A small image denoising model, trained from scratch: arch unet.
Rows from block 19 of a small image denoising model, named by matrix and row number. Rows with one number belong to one channel. Each number is 128 + 24 x the weight over its row's rms, rounded and kept within 0 to 255. All counts start at 0. Numbers have three digits each.
Before each channel's rows are labels from the 100 images, of 14976, where the channel reaches its highest value: "strongest on" is what is common among them; "patch colour" is the nearest of a few named colours to the mean colour under the peak. Only what is clearly more common there than usual is listed. The data: telescope images of galaxies (Galaxy Zoo DECaLS).
# convs0: first 3x3 conv (model.decb.1.2.convs.0.weight, 128x128x3x3, each kernel summed), inputs 64-127
# convs1: second 3x3 conv (model.decb.1.2.convs.1.weight, 128x128x3x3, transposed, each kernel summed), outputs 64-127

strongest on: edge-on disk: no; spiral arms: yes; bar: no
patch colour: black
convs0.72:144153115120147115136139126132118139117125105194125142120178149149123128172146128135138100147119065143125104130121094125127132161140123107155148102134177142136132119126107185128133082152130122
convs1.72:118114159089096153130143154132110166156107129100108158149108125102073162148089113126119143077130141116101097091148131134131164117127150109082122139122153126116113127135120127115092114103139121

strongest on: shape: featured or disk; edge-on disk: no; spiral arms: yes
patch colour: white
convs0.55:081141120134136115102156132138147129121054135146151142116166095131136118151128080108110102134094150120095124124157127137167104140124112128155134186096131169114125179135126100139121086120091111
convs1.55:137096130152137123118106121131135158144172105118106131125095136133142096124156106110114111142128112163109139140128165087089157127142098171199118070168149075169142064195121159151143155124130138

strongest on: edge-on disk: no; spiral arms: yes
patch colour: black
convs0.124:150114092074099129139131075139084130104104168126089092140127125122143128103108135125163169133127160119129151113125124130139086114099137104121104170131139161123173120137126132105117197106094126
convs1.124:105165131137118137123140151086135159155131106097127181139098150083137156160133145147105091108120079121109121126158085172128126168148132119135153082143120118091111091095107111118148113116145087

strongest on: edge-on disk: no; shape: featured or disk; spiral arms: yes
patch colour: grey
convs0.53:121158114129079144156142117121150145116092114114108083114089089106121110168111147089119162143125110097091129099101140109088094114118144112144102117093085117129148120068153132135130146111130095
convs1.53:157101158100125101108161130112109121155133085142177105133172153104160165121142149175095108098096129143149135130146092125125154112166138167155137109171139136099105133174103123161126107123116120

strongest on: shape: featured or disk; edge-on disk: no
patch colour: grey; white
convs0.21:118130100137118130166127097071124105087075127074167117151116087122163147093128144166151135112143137084111133109137162119103122115128162132110117130131118108120153140114159107129106179110117138
convs1.21:094135140113139127143068149127112141116113081176128143113124149157147118143112116074111088098096111139190154166117114133152149151130090146110108113118148149143100132125090154175126129120096066

strongest on: shape: featured or disk; edge-on disk: no; spiral arms: yes
patch colour: grey
convs0.102:124119096145112107137123126156097147128166174113110149150096128098121122124154119127165154188128106110120148113109112138124141108119134177141139144123147128134162132144144136101107131129144104
convs1.102:098131160068111147124119181113104136126071091153100111119153137168169116145112157101155145115128129107144087132116156135114144140125135089115161099114168130092137122083135111108122122111124123

strongest on: edge-on disk: no; spiral arms: yes; bar: no
patch colour: black
convs0.34:147138168173149142128108136106113129117138135095079132136093104152147133096123154133122130111146168091112140111147134126117134108109150136119130104119119106134127112126130099137115164128123119
convs1.34:097142085080103112126137112120169139109124129135174127113176138069140073142166103120145148115110059136127114087122122150154124143119140105100126143127135111097116138096092152153153112140148102

strongest on: shape: featured or disk; edge-on disk: no; bar: strong
patch colour: grey; white
convs0.75:085138133115146178134102203081131144124116134105133119122113105142139116088098129137127114130091113141103164146146121128087158109108163152130098125108163130145128125094138162081118127088102139
convs1.75:168130105136121076151138070109126105120099118140111112107133110102102162183168119116126152110120137086144152103126161160158118133161109120112113101121124107110104114151123092166123142157121083

strongest on: edge-on disk: no; shape: featured or disk; spiral arms: yes
patch colour: grey
convs0.38:115162126090114122097127138116151135163105142125170159157138147107088109086125144106129164124143103139096106116141121131120077150130099136105116112109115130135156078156109083142141148124153122
convs1.38:131086144164121119101121140136117056118155115151065099110117087166112135102100108124147106112107142113162145151117129137120157119110147156124125149121129119115107150075130125117108087126116181

strongest on: edge-on disk: no; spiral arms: yes; bar: no
patch colour: grey
convs0.69:111114155117093125158134111165123148179140129114172121140121123158131120097155160116156126140114099144121129108141102111163098120111131089095136128152143127114115147161119129158146114090116109
convs1.69:147134083124136150112098128086162115118128133141118146140187141121125149134109079135120116124138132122107108164105157129129141136149126147137143135107123092117142131167130167108146110168156157

strongest on: shape: featured or disk; edge-on disk: no; spiral arms: yes
patch colour: grey
convs0.7:099114090121115131089161094154151162133083131136107113083139137098129141115136142112116130132094137137103132158094103110122175081094152141148102104141140108154173132090133188118133111132105101
convs1.7:144124121145106123144137157118119133107164119102122201142133133144138064133124106140097084118144127128089115065162114134146079159186150080130110123153151116135072092124109112088098121143120151

strongest on: shape: featured or disk; edge-on disk: no; spiral arms: yes
patch colour: grey
convs0.33:118103140137125091115145109101156115125106078088124078131152165158101128110148126152108095110100117127135103081164175109104112105144163144147156130123105147107136140109144099137137134107111131
convs1.33:120121128131100133112135136168142109149137126164135171108104104149146149103116127115165116115157111114126127154116092176148150149101086106118112109104147089157168111147178134118161141129114157

strongest on: shape: featured or disk; edge-on disk: no; spiral arms: yes
patch colour: white
convs0.97:115102089087130106153122127118123138097130115123148131107136145122155101094130141141143144141117135131137139133170056112077134127145094137152147149109114096114075117124117135131143159061089149
convs1.97:116114168119089130171147130108127147122148139097107157099099105115143135111126126060132159090144121136120149126107154140174103136119144115059094107111139138170129103110120135175119080204130106

strongest on: edge-on disk: no; spiral arms: yes; bar: no
patch colour: black
convs0.10:116106093146116146155118125124113136134103088120143129115099113156131145138107126129092119140151095131119123110123114132143098129135143109099103125139164122144115145147114141140144081143114113
convs1.10:131129146113189165130106139130127145136118114163138113124144124130152138135158174144166145177100163126148108146168153117116113134129101147140178127157097146108137085155136103127142147114112146

strongest on: edge-on disk: no; spiral arms: yes; bar: no
patch colour: black
convs0.93:124130082106137141142102123159103136112142148143136113128138118119116133115116105124095111123169140111129125162120141176104097164144144154078125111111122176120130127147130118082160148149124127
convs1.93:124132133143122122135154099054099086151139137091121136135126164151130122137166127096169134152106126136125107102145082097123126119147133121130163143174116107159124125106134123126121107133113131

strongest on: edge-on disk: no; spiral arms: yes; bar: no
patch colour: black
convs0.23:158112136100181148104115123111162066136132117154185129127164129143107142136142103124119097160139109134115113170126144087110134134151152144142100128116102145081100101132138135124107109168132116
convs1.23:153126094164068135105120082105090134149083117123105096141115113141146094120141120142152169127139117152112148095110065141138091107123106110163132124116133136195147167111097132116147133107124126

strongest on: edge-on disk: no; spiral arms: yes; bar: no
patch colour: black
convs0.20:121123135090101131135153137086128155025117123201124147113192116141146115135152127125128109105136166134129088134138119134114100127121139122124142103127168136128108112089122176108104096129184117
convs1.20:167088114137145131149074121166132121195136138075182098096058120164116183143143157110122136176075117103092133135134138086113120114165134108132121117113093130137142143143128098112130120125087157

strongest on: edge-on disk: no; spiral arms: yes; bar: no
patch colour: black
convs0.104:109128142131141107138075124073135132135090098107123154107132123112117127103091129151080080109113120120126113135134136126153124119110126145164160103169092122114118151194134110125132089147137124
convs1.104:145136111148131138168149134157097163112126117121148115128141132117154098150167121134162144140086134137132108121121139139094132144140142131120093126139148134148122104115130117153135163103108114

strongest on: shape: featured or disk; edge-on disk: no; spiral arms: yes
patch colour: grey
convs0.89:122171145107090147126123106105110147119136114121131077121164143081141144128137111135116146115118147113094149112126114106155092137114173106110103139125110155108130141129126154104091145117084136
convs1.89:106070091158142093142149147120149164147132136162130172150131141126101112138121119094155085163128102150150134139133119142108133130153094161117145140126131164140144148110137108152142177088143133

strongest on: edge-on disk: no; spiral arms: yes; bar: no
patch colour: black
convs0.0:140115117088088113132154145127135123166126138088165131120101137113133134116139125080164167146111098126124114102128096169148110136105137129137120145137135107132182153120107117114137121169100101
convs1.0:111110106143114127080107094107119202138123123121078109121130128157109128107154139152175125125138122104107153165066138069129162147161122136124152136156133160116104126121115154168080143134121137

strongest on: shape: featured or disk; edge-on disk: no; spiral arms: yes
patch colour: grey; white
convs0.27:136122133124103107121174066141128152105131139123131125155120114133092144163131146113169159134099147147121102128075124087107146114088159168135122133141163101151161112114118114129143119109112109
convs1.27:105133094091118132156077145107120169128138114107108112126131139119170116141170133107151123135111120125063105111115127102177095101162138107120135123139127120120105135144101118124088143148208127

strongest on: shape: featured or disk; edge-on disk: no; spiral arms: yes
patch colour: grey
convs0.37:113125117115095086090190134147117100139133124096110115091119148080151099125112126088142150146118103127099149114106109158139136136114111182108084153157139131099118152145103154165095118133161102
convs1.37:087116099118127164109069145129110145137116115111101166147139166153116148094130151139124128101144135138129087115124135067145129132152134099180122136081137153121100110145168126086138173126113168

strongest on: shape: featured or disk; edge-on disk: no; spiral arms: yes
patch colour: grey
convs0.12:126151126136110054112112135100095145085106110105123151121096131111097124159117172100113151140085116154136065130133105120074119133153121135166124119127142132163158134132135111114076161144136133
convs1.12:126087104106145142169130105124172094134141140086110116122133149094185144102116094146110112127149136101100158099157130131210094135154122157160120157105106125088105101125089137142171111124129148

strongest on: edge-on disk: no; shape: featured or disk; spiral arms: yes
patch colour: white
convs0.120:158132122080134130152128112123135113136171133104126132165156095124147070168110170083141179118157154103150101167140127124147114134099109144076150150115105114154090144132079117105101098153114112
convs1.120:108123136155104101083121149143100126150111134146114172120129152138108160085171116197154079124157098137103117113101113146109160150166182121166108098154151117131151147159149161151109125125123124

strongest on: shape: featured or disk; edge-on disk: no; spiral arms: yes
patch colour: grey
convs0.105:075105107138111130120067132138104163125191127110089134142137139154126127130118112142176122176150096093114170124108122079127142125142139101102102101108109102131131139125125175083112140094137107
convs1.105:146132126113121126127174132150145100126083118130149129148119148077116169136140127163095131099126200137153071134139139151141149146139120184143117130130126132096139128158162108145146112125115174

strongest on: shape: featured or disk; edge-on disk: no; spiral arms: yes
patch colour: white
convs0.76:119146126122108091071160136168151148111142119121147132133119149097147148171124088120121136102116100087120114155132126131128080117102137114132128135075107109158145181145119062139134143146144131
convs1.76:108090135159144168127139142101128147160120123140100077172115095151157132097122141161147144161153152153157129122130121099084161133112153132070152113126156126145108114112148198144123151086103143

strongest on: edge-on disk: no; spiral arms: yes; bar: no
patch colour: black
convs0.82:202108143117147131143135158149126119175112117163141106116129150135091142159138118127124128104153072098102115107146095151102126119183117112145102157128135140147117113099103151121119114153139124
convs1.82:092113110106111135103084135132130171148116129101160155112127122156119125103143101128128156128116104160166135123051123110161134158108138110117121127124148173087138132156136147144104142158081108

strongest on: shape: featured or disk; edge-on disk: no; spiral arms: yes
patch colour: grey
convs0.101:157111131116122124154080123091171153139088079092115173138140121094172098107105086075050102095130154129116143096152126156170127125127141134129123131099110106118106167116144118111145133097152145
convs1.101:125165118142142149110115117133111136101150156123162088141103102094077115131140134153184123174117090161105094126120165112094145131077151153125158137132131175157093141150116160114138131173127107

strongest on: shape: featured or disk; edge-on disk: no; spiral arms: yes
patch colour: grey; white
convs0.71:120113080119134117146141133085115116089100103133135114144127119126113141147136150155124092099119117160120159111121130099127090140104124115160139114184155136117130128074143073121140105152104160
convs1.71:128147157136114126153138141128112139138153138119118157115119132141183133097136116104150152142140161120127089128156109127164178156149154117109111116112114099120143132131101179144119140125121125

strongest on: edge-on disk: no; spiral arms: yes; bar: no
patch colour: black
convs0.62:103139120098112133147117125145124123080095151167135135136157054121125149139126173129137106149115053160129127130138096134107113150176119126144155118130167136101158104133107172131135131129126166
convs1.62:125135126144135118140115137146143154121156124086141112103091164124135114098153096117146141098132160139108134113120106151178116097088078087112109132144125112087087097145107119126111103120190106

strongest on: edge-on disk: no; spiral arms: yes; bar: no
patch colour: black
convs0.83:113141087078119109155130155129120143135103110134120151145119066135120127138127148138106111156151076157128129155145110131148126141143125121097123155121121135123152092130106153130114126168092158
convs1.83:138111173098127098110137126118076125159142089171125100083148116097128142095097125153111126089141133113123131103129138126165136090159139107087123125109157130107131107117127105097151155139175117

strongest on: edge-on disk: no; spiral arms: yes; bar: no
patch colour: grey
convs0.56:110128120132099105100112111112120103168111094135172133145141147163131129135158127134132113147129159157163107130137110131125118094113109097125139085139124142122084143145112180137162102072164135
convs1.56:136102146154145165155143083122138110120120185121113099138167083107124119101096125114116132158122109101089159129095132115177179167131105163135124163109144115189169139126132118133125138148128120

strongest on: bulge size: moderate
patch colour: white
convs0.32:125132136105127093074130133103143159118107070119148146136101097119204119085122091138121130096143125155158120126095121175084146130134125124138119103104158109202148100125099145165128115136134124
convs1.32:115105111143153122137104107153133154094107147134131117106164149140058120191147154114115113138141137128145152147115130081155113130123080164146118157130118127083131182140166117100176149129100118

strongest on: edge-on disk: no; spiral arms: yes; bar: no
patch colour: grey
convs0.39:103116096111141103092114124145149122149127085156152104141123156105202150126101099079133115131100127090124123119124095132141097112141111174153120102111116131083104116139112124106140137124157164
convs1.39:155134163146148130094110098120103146147116198084113166131065147157086118142119158150098162124137135155117129113140134159120129150126094086125114163143120121170104172130081171143070133112119079

strongest on: edge-on disk: no; spiral arms: yes; bar: no
patch colour: black
convs0.92:134113151111071147150113117128156118132099107131139132081192083128119122146153108101162108113143138165147116100127093151117088141133121118135136131108116123110209080114106120178102132130150125
convs1.92:103152113140140120111161115154131150127129183109131115143070139102102150116132128135083099148096096154156141161127144091114195115137080125104149117143134132168102153153138129130150112118121130

strongest on: shape: featured or disk; edge-on disk: no; spiral arms: yes
patch colour: grey
convs0.5:106127126101145120138113161079155109128137152123099094138143148093154097096115203050102089136127092138117119144119134104123157107116124142081156166121161139117143156121129126109136119098100115
convs1.5:111117112127110115122142103136142085133142126120148177135100131121118138142100105176145082089134082124136137094098141152102071156140104137151088081130108112077110134164175096129140123147162150

strongest on: edge-on disk: no; spiral arms: yes; bar: no
patch colour: black
convs0.24:142138131098147123116104140096111111175123131127160147135084074091142119166147106129176117143117060136154132112108080124112105171110100157087142170160150148117130132124135152150163128152108134
convs1.24:128115119129125106161160096152137124074142140103106112098129154131059168124111148105088131183156146147112115137161117148155112124122145111115085103098115129150107149141126124116099118133146110

strongest on: edge-on disk: no; shape: featured or disk; spiral arms: yes
patch colour: white
convs0.3:121155135126140166086086122109135145088132114108173116113137142116147079169165089174104167138083147163135102139155070137146115127156156114138141126121139111162093154145099116131138149165118128
convs1.3:139115120107146094202159134148138094108113153110121148138143145163149151111147129061132096125145158139104142123109148128074126137091152136146118128165117135099148102178144105106130096111159139

strongest on: shape: featured or disk; edge-on disk: no; spiral arms: yes
patch colour: white
convs0.111:156159084128170077135123106112133128102073124142128127156095125133168172132157098161121141096152098126133126152126150179138127138129074151159098129115144134171093118081077105153154133126104103
convs1.111:132137167148120152093111156155142118146146120134121146102154140169080107124122174112123107147127155148102126115104125077149098123102179093111166135138095161092183160122154139093105107148146135