From a checkpoint of a small image denoising model.
Training: 6200 steps, batches of 192.
Data: trained on telescope images of galaxies (Galaxy Zoo DECaLS), 88335 training examples, 13.5 epochs.
Rows from block 14 of a small image denoising model, named by matrix and row number. Rows with one number belong to one channel. Each number is 200 + 30 x the weight over its row's rms, rounded and kept within 0 to 999. All counts start at 0.
After each channel's rows are labels from the 100 images, of 14976, where the channel reaches its highest value: "top examples" is what is common among them. Only what is clearly more common there than usual is listed. The data: telescope images of galaxies (Galaxy Zoo DECaLS). In brackets: how many of the 100, against the usual share in percent.
# convs0: first 3x3 conv (model.decb.0.1.convs.0.weight, 128x128x3x3, each kernel summed), inputs 0-127
# convs1: second 3x3 conv (model.decb.0.1.convs.1.weight, 128x128x3x3, transposed, each kernel summed), outputs 0-127

convs0.78,165,194,192,254,204,191,172,187,158,166,181,195,195,185,188,173,195,201,224,212,233,255,175,200,200,223,181,258,186,182,159,145,186,205,183,164,207,194,246,208,234,188,183,236,262,165,174,169,239,266,181,172,225,224,217,146,177,178,151,188,170,186,113,190,187,211,244,189,191,138,193,217,188,167,213,143,218,180,147,242,180,192,209,228,206,183,209,210,221,202,197,211,139,246,246,207,236,171,200,217,191,189,236,225,176,240,191,233,176,175,175,222,179,180,229,145,220,202,209,240,222,238,197,269,207,209,182,155
convs1.78,237,204,215,219,147,179,167,193,250,260,226,233,201,215,233,223,220,203,168,192,218,235,149,233,238,135,175,159,250,238,205,245,207,232,238,252,184,212,162,164,162,172,233,177,163,199,141,161,224,197,245,152,201,175,173,233,251,211,208,200,151,206,199,172,233,205,165,218,213,216,223,190,253,241,234,231,247,187,176,211,195,168,201,206,216,219,183,173,220,141,191,284,174,189,188,186,226,185,258,208,239,233,187,182,205,167,184,220,202,198,223,217,174,174,188,176,220,210,205,202,223,179,193,157,206,210,176,244
top examples: edge-on disk: no (53 vs 24.7); spiral arms: yes (44 vs 18.8)

convs0.57,153,223,199,151,256,178,238,164,200,180,264,197,213,166,211,229,248,171,202,228,249,252,207,210,175,240,188,222,196,218,157,147,216,246,211,179,197,216,194,247,206,183,275,222,256,217,179,255,221,242,169,131,195,236,177,206,188,186,164,165,156,186,178,177,257,225,233,208,161,162,207,195,153,236,187,174,179,187,193,185,215,213,212,234,171,180,212,207,215,170,200,232,200,209,297,241,178,154,183,229,223,194,201,226,203,205,222,237,192,195,228,188,206,201,187,218,199,197,175,197,188,233,207,255,237,206,227,189
convs1.57,173,253,215,224,169,186,231,218,214,252,189,212,213,176,192,238,236,212,166,201,219,231,203,191,196,257,197,236,265,289,208,221,184,156,190,232,143,253,218,211,214,218,186,225,153,226,165,207,179,237,224,178,192,217,252,181,275,192,150,229,193,245,193,231,235,251,246,203,258,192,211,185,251,218,274,220,224,194,200,218,190,180,202,193,220,214,260,179,264,218,178,240,205,201,207,204,188,208,182,223,191,179,219,244,199,175,211,260,207,173,216,223,192,211,195,199,215,186,178,235,209,212,209,234,223,220,215,244
top examples: edge-on disk: no (60 vs 24.7); shape: featured or disk (60 vs 30.4); spiral arms: yes (52 vs 18.8)

convs0.9,187,177,194,194,230,151,187,217,172,224,197,226,221,198,264,184,199,138,176,164,188,226,205,142,184,182,213,264,186,201,165,167,229,243,200,142,239,133,216,191,188,173,179,210,188,196,164,121,205,225,134,188,224,213,234,189,224,207,185,144,185,214,133,217,208,255,191,188,206,165,230,197,163,192,221,210,252,227,172,201,191,203,194,231,232,175,192,157,168,196,202,213,158,192,184,202,134,208,198,246,212,182,231,168,212,199,186,168,164,200,249,213,191,198,202,212,198,208,231,186,172,194,189,237,267,134,155,197
convs1.9,210,221,248,227,210,179,245,184,218,167,199,159,210,165,173,167,181,217,159,169,143,213,187,171,172,165,171,204,233,242,177,211,208,192,244,210,184,193,173,173,198,224,223,219,175,226,247,227,217,270,250,226,167,176,193,183,187,252,198,185,196,209,197,179,194,183,214,238,204,254,187,248,191,194,142,158,207,185,174,202,197,170,208,163,202,169,165,183,201,213,266,194,230,248,194,165,210,174,195,207,243,224,217,200,279,197,176,207,196,195,150,216,205,188,139,174,206,221,194,166,221,186,195,270,154,270,220,131
top examples: roundness: cigar-shaped (29 vs 8.1)

convs0.84,224,225,194,155,146,201,261,243,177,233,199,195,242,187,194,207,211,232,199,214,189,195,143,182,165,193,187,219,227,268,191,213,203,212,158,199,189,167,216,203,171,188,179,228,177,220,141,167,178,260,187,228,197,157,190,194,197,244,89,154,250,162,198,186,181,213,192,208,191,179,225,156,170,182,175,199,221,214,188,183,211,239,207,163,185,220,132,214,186,146,194,201,249,156,224,213,157,206,245,170,226,225,195,163,176,192,178,192,232,184,227,186,178,174,250,191,232,215,199,206,184,234,194,179,241,186,134,237
convs1.84,222,183,148,235,199,191,218,197,193,171,170,179,232,213,213,220,255,151,238,217,154,189,211,165,232,187,196,234,158,185,190,190,173,171,229,241,202,234,158,212,182,211,222,187,228,238,206,204,201,179,168,238,188,196,235,250,180,283,255,213,188,267,226,208,142,204,165,169,230,222,246,200,205,225,172,215,275,159,205,156,210,167,224,238,122,221,189,195,189,176,221,217,168,241,208,177,174,213,189,207,185,168,212,193,187,229,173,178,177,222,224,167,212,208,231,225,168,173,160,186,217,210,170,258,244,143,182,182
top examples: shape: featured or disk (74 vs 30.4); edge-on disk: no (65 vs 24.7); bulge size: small (36 vs 7.2)

convs0.72,268,194,196,209,213,145,212,178,235,194,180,228,220,212,155,225,186,226,178,209,234,222,210,170,165,229,285,180,188,230,193,147,176,195,231,189,245,227,204,202,206,186,200,212,192,200,152,240,176,206,195,179,212,125,179,144,171,170,243,146,262,141,206,175,190,201,197,193,174,225,185,177,212,132,218,155,237,224,217,221,185,204,222,170,212,166,177,165,206,177,233,189,197,220,192,214,140,267,206,258,216,158,197,175,226,205,190,184,211,220,238,227,189,194,160,154,223,210,184,241,194,236,162,217,187,178,247,182
convs1.72,188,224,204,141,208,220,195,191,212,204,175,185,204,186,198,176,268,170,224,165,219,213,161,174,225,192,234,139,195,195,256,169,185,218,214,159,177,125,201,219,186,197,185,240,173,227,222,219,167,211,188,187,187,218,229,138,193,228,266,222,215,245,189,261,204,216,180,206,221,197,234,204,248,150,171,225,218,231,182,150,228,218,151,211,192,264,156,187,194,180,206,193,208,251,216,256,219,230,243,181,182,202,190,180,154,238,163,205,143,157,182,166,181,165,164,261,165,233,200,199,205,213,163,192,190,213,236,213
top examples: roundness: cigar-shaped (31 vs 8.1); edge-on disk: yes (30 vs 5.2)

convs0.96,166,179,163,214,203,209,171,168,254,231,171,183,200,243,213,203,202,174,202,211,232,174,257,249,238,225,183,226,164,193,156,191,150,164,217,199,209,193,163,277,164,190,191,167,198,215,194,159,151,206,185,211,165,258,241,110,208,150,167,165,190,183,155,237,170,214,209,196,244,228,207,191,158,190,225,147,183,230,200,190,163,192,242,215,223,207,267,227,190,204,254,177,174,208,247,190,204,206,209,135,194,195,146,167,200,200,217,139,181,198,175,218,199,204,229,246,173,210,205,195,188,182,199,169,229,179,201,193
convs1.96,216,227,199,204,176,186,232,207,156,204,210,246,199,130,155,143,187,233,230,107,153,253,180,157,218,232,206,181,212,193,192,144,206,201,184,194,217,235,269,199,182,167,206,218,173,177,156,204,237,223,247,214,188,198,165,182,234,253,170,199,220,218,210,205,196,249,239,224,202,212,204,221,249,181,194,236,167,172,204,223,241,165,219,163,200,210,195,177,241,244,230,208,187,182,199,234,155,198,246,208,234,243,243,230,157,182,173,267,220,189,177,179,201,229,180,173,188,215,193,190,200,174,259,231,189,239,194,190
top examples: edge-on disk: no (93 vs 24.7); shape: featured or disk (93 vs 30.4); spiral arms: yes (80 vs 18.8)

convs0.50,262,206,156,173,238,197,272,194,171,240,196,146,210,187,147,236,138,199,139,220,211,173,203,195,169,216,190,168,183,188,195,214,211,144,220,149,166,186,178,208,223,194,242,221,211,181,161,187,225,204,160,194,210,218,181,199,197,203,202,176,202,214,200,193,224,229,176,231,101,184,201,219,218,167,205,239,133,210,152,205,209,205,239,180,226,164,197,219,200,220,203,208,266,228,227,158,180,189,168,205,251,189,180,232,163,217,159,227,191,186,212,172,204,250,198,247,211,213,209,192,196,180,159,234,177,265,167,152
convs1.50,196,198,194,211,180,215,180,172,241,232,218,279,227,166,185,220,194,209,193,158,207,181,205,223,224,220,196,171,257,246,212,228,198,194,170,225,203,253,168,175,238,186,204,233,217,218,228,176,246,217,185,193,201,209,190,196,277,212,183,195,200,240,185,172,163,216,206,224,222,185,208,188,206,211,259,247,195,191,194,177,224,179,193,287,232,256,262,158,209,167,179,281,208,219,208,210,221,216,270,224,182,219,182,240,209,183,184,230,259,191,227,223,204,183,212,149,228,149,167,252,159,226,240,215,210,191,217,232
top examples: edge-on disk: no (51 vs 24.7); spiral arms: yes (43 vs 18.8); bar: no (33 vs 12.9)

convs0.29,188,172,209,214,175,200,138,236,159,208,178,192,154,132,210,185,185,144,183,201,197,181,169,209,179,215,177,188,203,220,257,158,163,214,168,170,206,149,160,213,223,181,183,196,199,175,245,192,182,170,191,220,167,134,181,201,227,184,177,147,212,213,171,246,150,215,195,190,231,172,232,158,172,183,145,248,185,219,205,249,224,186,203,142,249,206,152,166,200,197,229,161,194,197,172,135,236,263,184,210,226,184,223,133,199,167,234,205,188,205,156,227,197,183,252,159,184,237,181,181,182,192,192,171,188,195,169,190
convs1.29,172,197,248,200,231,204,264,200,189,225,216,215,252,236,158,256,267,172,214,189,199,199,190,224,228,188,184,229,188,275,189,224,213,182,239,213,192,211,210,163,138,207,208,218,188,188,162,168,199,265,216,208,222,156,190,200,238,218,198,192,202,256,182,230,189,187,240,203,212,168,176,202,227,214,285,178,225,194,231,202,229,226,233,226,184,228,271,197,207,223,187,289,188,222,244,208,201,170,205,187,189,164,206,232,195,220,191,210,228,246,261,217,137,194,189,239,219,208,222,189,189,259,206,221,163,182,214,189
top examples: shape: featured or disk (60 vs 30.4)

convs0.16,188,190,202,141,226,241,259,205,223,196,235,165,177,209,236,161,175,169,111,201,208,216,195,224,183,197,209,188,229,213,206,123,225,171,206,165,177,273,171,190,170,142,276,199,156,172,169,184,233,199,221,197,219,177,133,173,191,180,172,191,173,160,170,213,124,223,192,195,152,210,159,190,190,190,192,187,178,144,215,232,194,178,242,212,206,228,162,190,204,208,237,199,234,191,175,149,166,169,234,209,229,212,181,174,222,247,206,154,183,180,193,190,200,190,228,207,207,179,219,212,200,249,215,215,207,194,220,248
convs1.16,220,168,242,211,198,173,211,221,211,121,219,252,180,270,220,149,186,199,211,203,154,198,181,192,152,201,168,163,219,194,137,211,178,230,146,221,178,220,229,212,184,187,118,228,182,227,184,207,232,190,181,171,223,208,206,253,171,214,210,225,224,217,165,215,197,199,221,234,177,251,173,195,160,202,223,212,216,202,189,198,190,217,166,212,232,212,202,232,144,195,222,262,144,175,238,171,188,236,250,203,162,174,182,239,226,203,237,194,276,256,224,208,195,231,201,202,171,181,230,181,238,173,200,216,179,172,245,169
top examples: shape: featured or disk (75 vs 30.4); edge-on disk: no (65 vs 24.7); spiral arms: yes (46 vs 18.8)

convs0.49,199,200,186,170,220,210,240,195,178,243,214,205,225,176,166,203,249,204,178,153,172,245,198,220,197,164,201,215,227,181,236,152,219,254,184,147,242,226,180,210,214,215,264,177,237,205,197,183,185,205,157,186,195,216,235,198,175,241,209,196,197,192,129,200,184,272,157,226,163,195,198,211,140,147,186,215,155,179,216,166,205,274,258,254,165,163,244,173,172,271,219,226,216,194,169,165,240,244,159,191,226,181,197,210,152,238,175,191,200,204,230,208,247,195,223,219,188,211,166,210,212,180,197,188,189,234,193,187
convs1.49,175,169,188,156,180,195,189,201,238,207,180,260,199,152,198,165,155,270,200,169,264,176,193,220,219,202,143,224,232,237,175,178,194,224,209,206,195,179,196,158,211,194,142,220,202,194,189,171,205,216,236,194,154,220,177,230,284,204,170,219,182,205,259,158,187,153,220,204,189,172,205,179,279,217,271,194,203,205,187,197,213,151,169,290,213,249,230,241,212,168,186,234,203,171,184,193,203,253,242,217,181,187,181,238,193,230,152,203,192,190,233,206,226,205,183,177,222,179,219,219,224,216,228,186,183,187,206,200
top examples: edge-on disk: no (53 vs 24.7); spiral arms: yes (45 vs 18.8); bar: no (36 vs 12.9)

convs0.83,191,179,206,190,173,156,222,172,190,214,183,176,190,249,227,164,197,206,205,161,240,197,173,189,190,209,158,182,191,172,189,180,180,222,185,145,181,210,225,181,130,199,165,183,211,188,221,145,229,249,230,209,223,197,207,220,196,189,244,168,227,192,158,203,190,213,172,190,141,168,206,173,140,247,173,169,165,165,190,171,222,186,131,221,198,184,195,154,196,211,203,196,181,147,177,198,177,184,182,149,182,146,161,198,217,187,270,171,195,248,192,232,173,236,149,189,205,116,182,208,188,198,192,207,287,190,200,149
convs1.83,195,161,168,210,169,192,134,193,214,207,225,225,168,226,152,236,198,219,224,229,179,208,195,237,223,164,228,280,221,211,187,200,172,227,223,191,187,216,166,260,264,166,215,172,200,203,168,203,266,190,230,145,207,197,183,256,193,173,197,210,236,201,278,208,232,211,232,259,238,205,193,148,193,247,211,189,187,220,206,233,211,223,190,192,262,206,203,236,253,195,171,211,193,236,192,187,189,209,204,260,169,219,141,193,204,161,189,214,175,247,193,230,196,242,187,203,183,171,187,207,167,192,247,155,205,175,244,231
top examples: edge-on disk: no (90 vs 24.7); shape: featured or disk (90 vs 30.4); spiral arms: yes (76 vs 18.8)

convs0.38,204,230,240,151,195,215,192,182,230,209,221,191,194,192,152,256,210,163,177,186,154,205,152,153,210,206,212,190,104,186,248,201,161,192,202,222,192,242,140,206,170,159,206,188,208,227,172,175,154,197,233,182,190,172,183,197,226,197,188,218,173,186,129,175,191,189,214,163,224,238,167,228,167,179,200,166,227,188,216,239,191,177,199,203,201,238,220,202,196,211,217,212,202,187,266,137,208,125,225,168,198,170,220,180,202,190,186,167,225,232,234,269,184,195,144,184,200,195,247,174,214,163,202,180,166,207,120,208
convs1.38,225,229,140,262,195,252,188,245,190,220,214,223,168,219,182,216,190,229,216,198,183,217,167,217,226,231,249,169,269,210,181,208,224,179,211,167,178,215,225,256,199,241,211,181,202,162,198,279,129,194,184,182,199,195,216,165,192,141,154,180,195,230,167,151,232,222,219,217,218,249,221,198,204,186,214,213,215,241,227,216,188,177,236,222,191,201,168,232,206,187,175,227,213,211,207,219,218,156,196,181,157,215,184,193,264,187,208,200,235,260,175,137,163,157,222,208,214,158,252,201,180,149,216,174,217,243,181,161
top examples: edge-on disk: no (89 vs 24.7); shape: featured or disk (89 vs 30.4); spiral arms: yes (67 vs 18.8)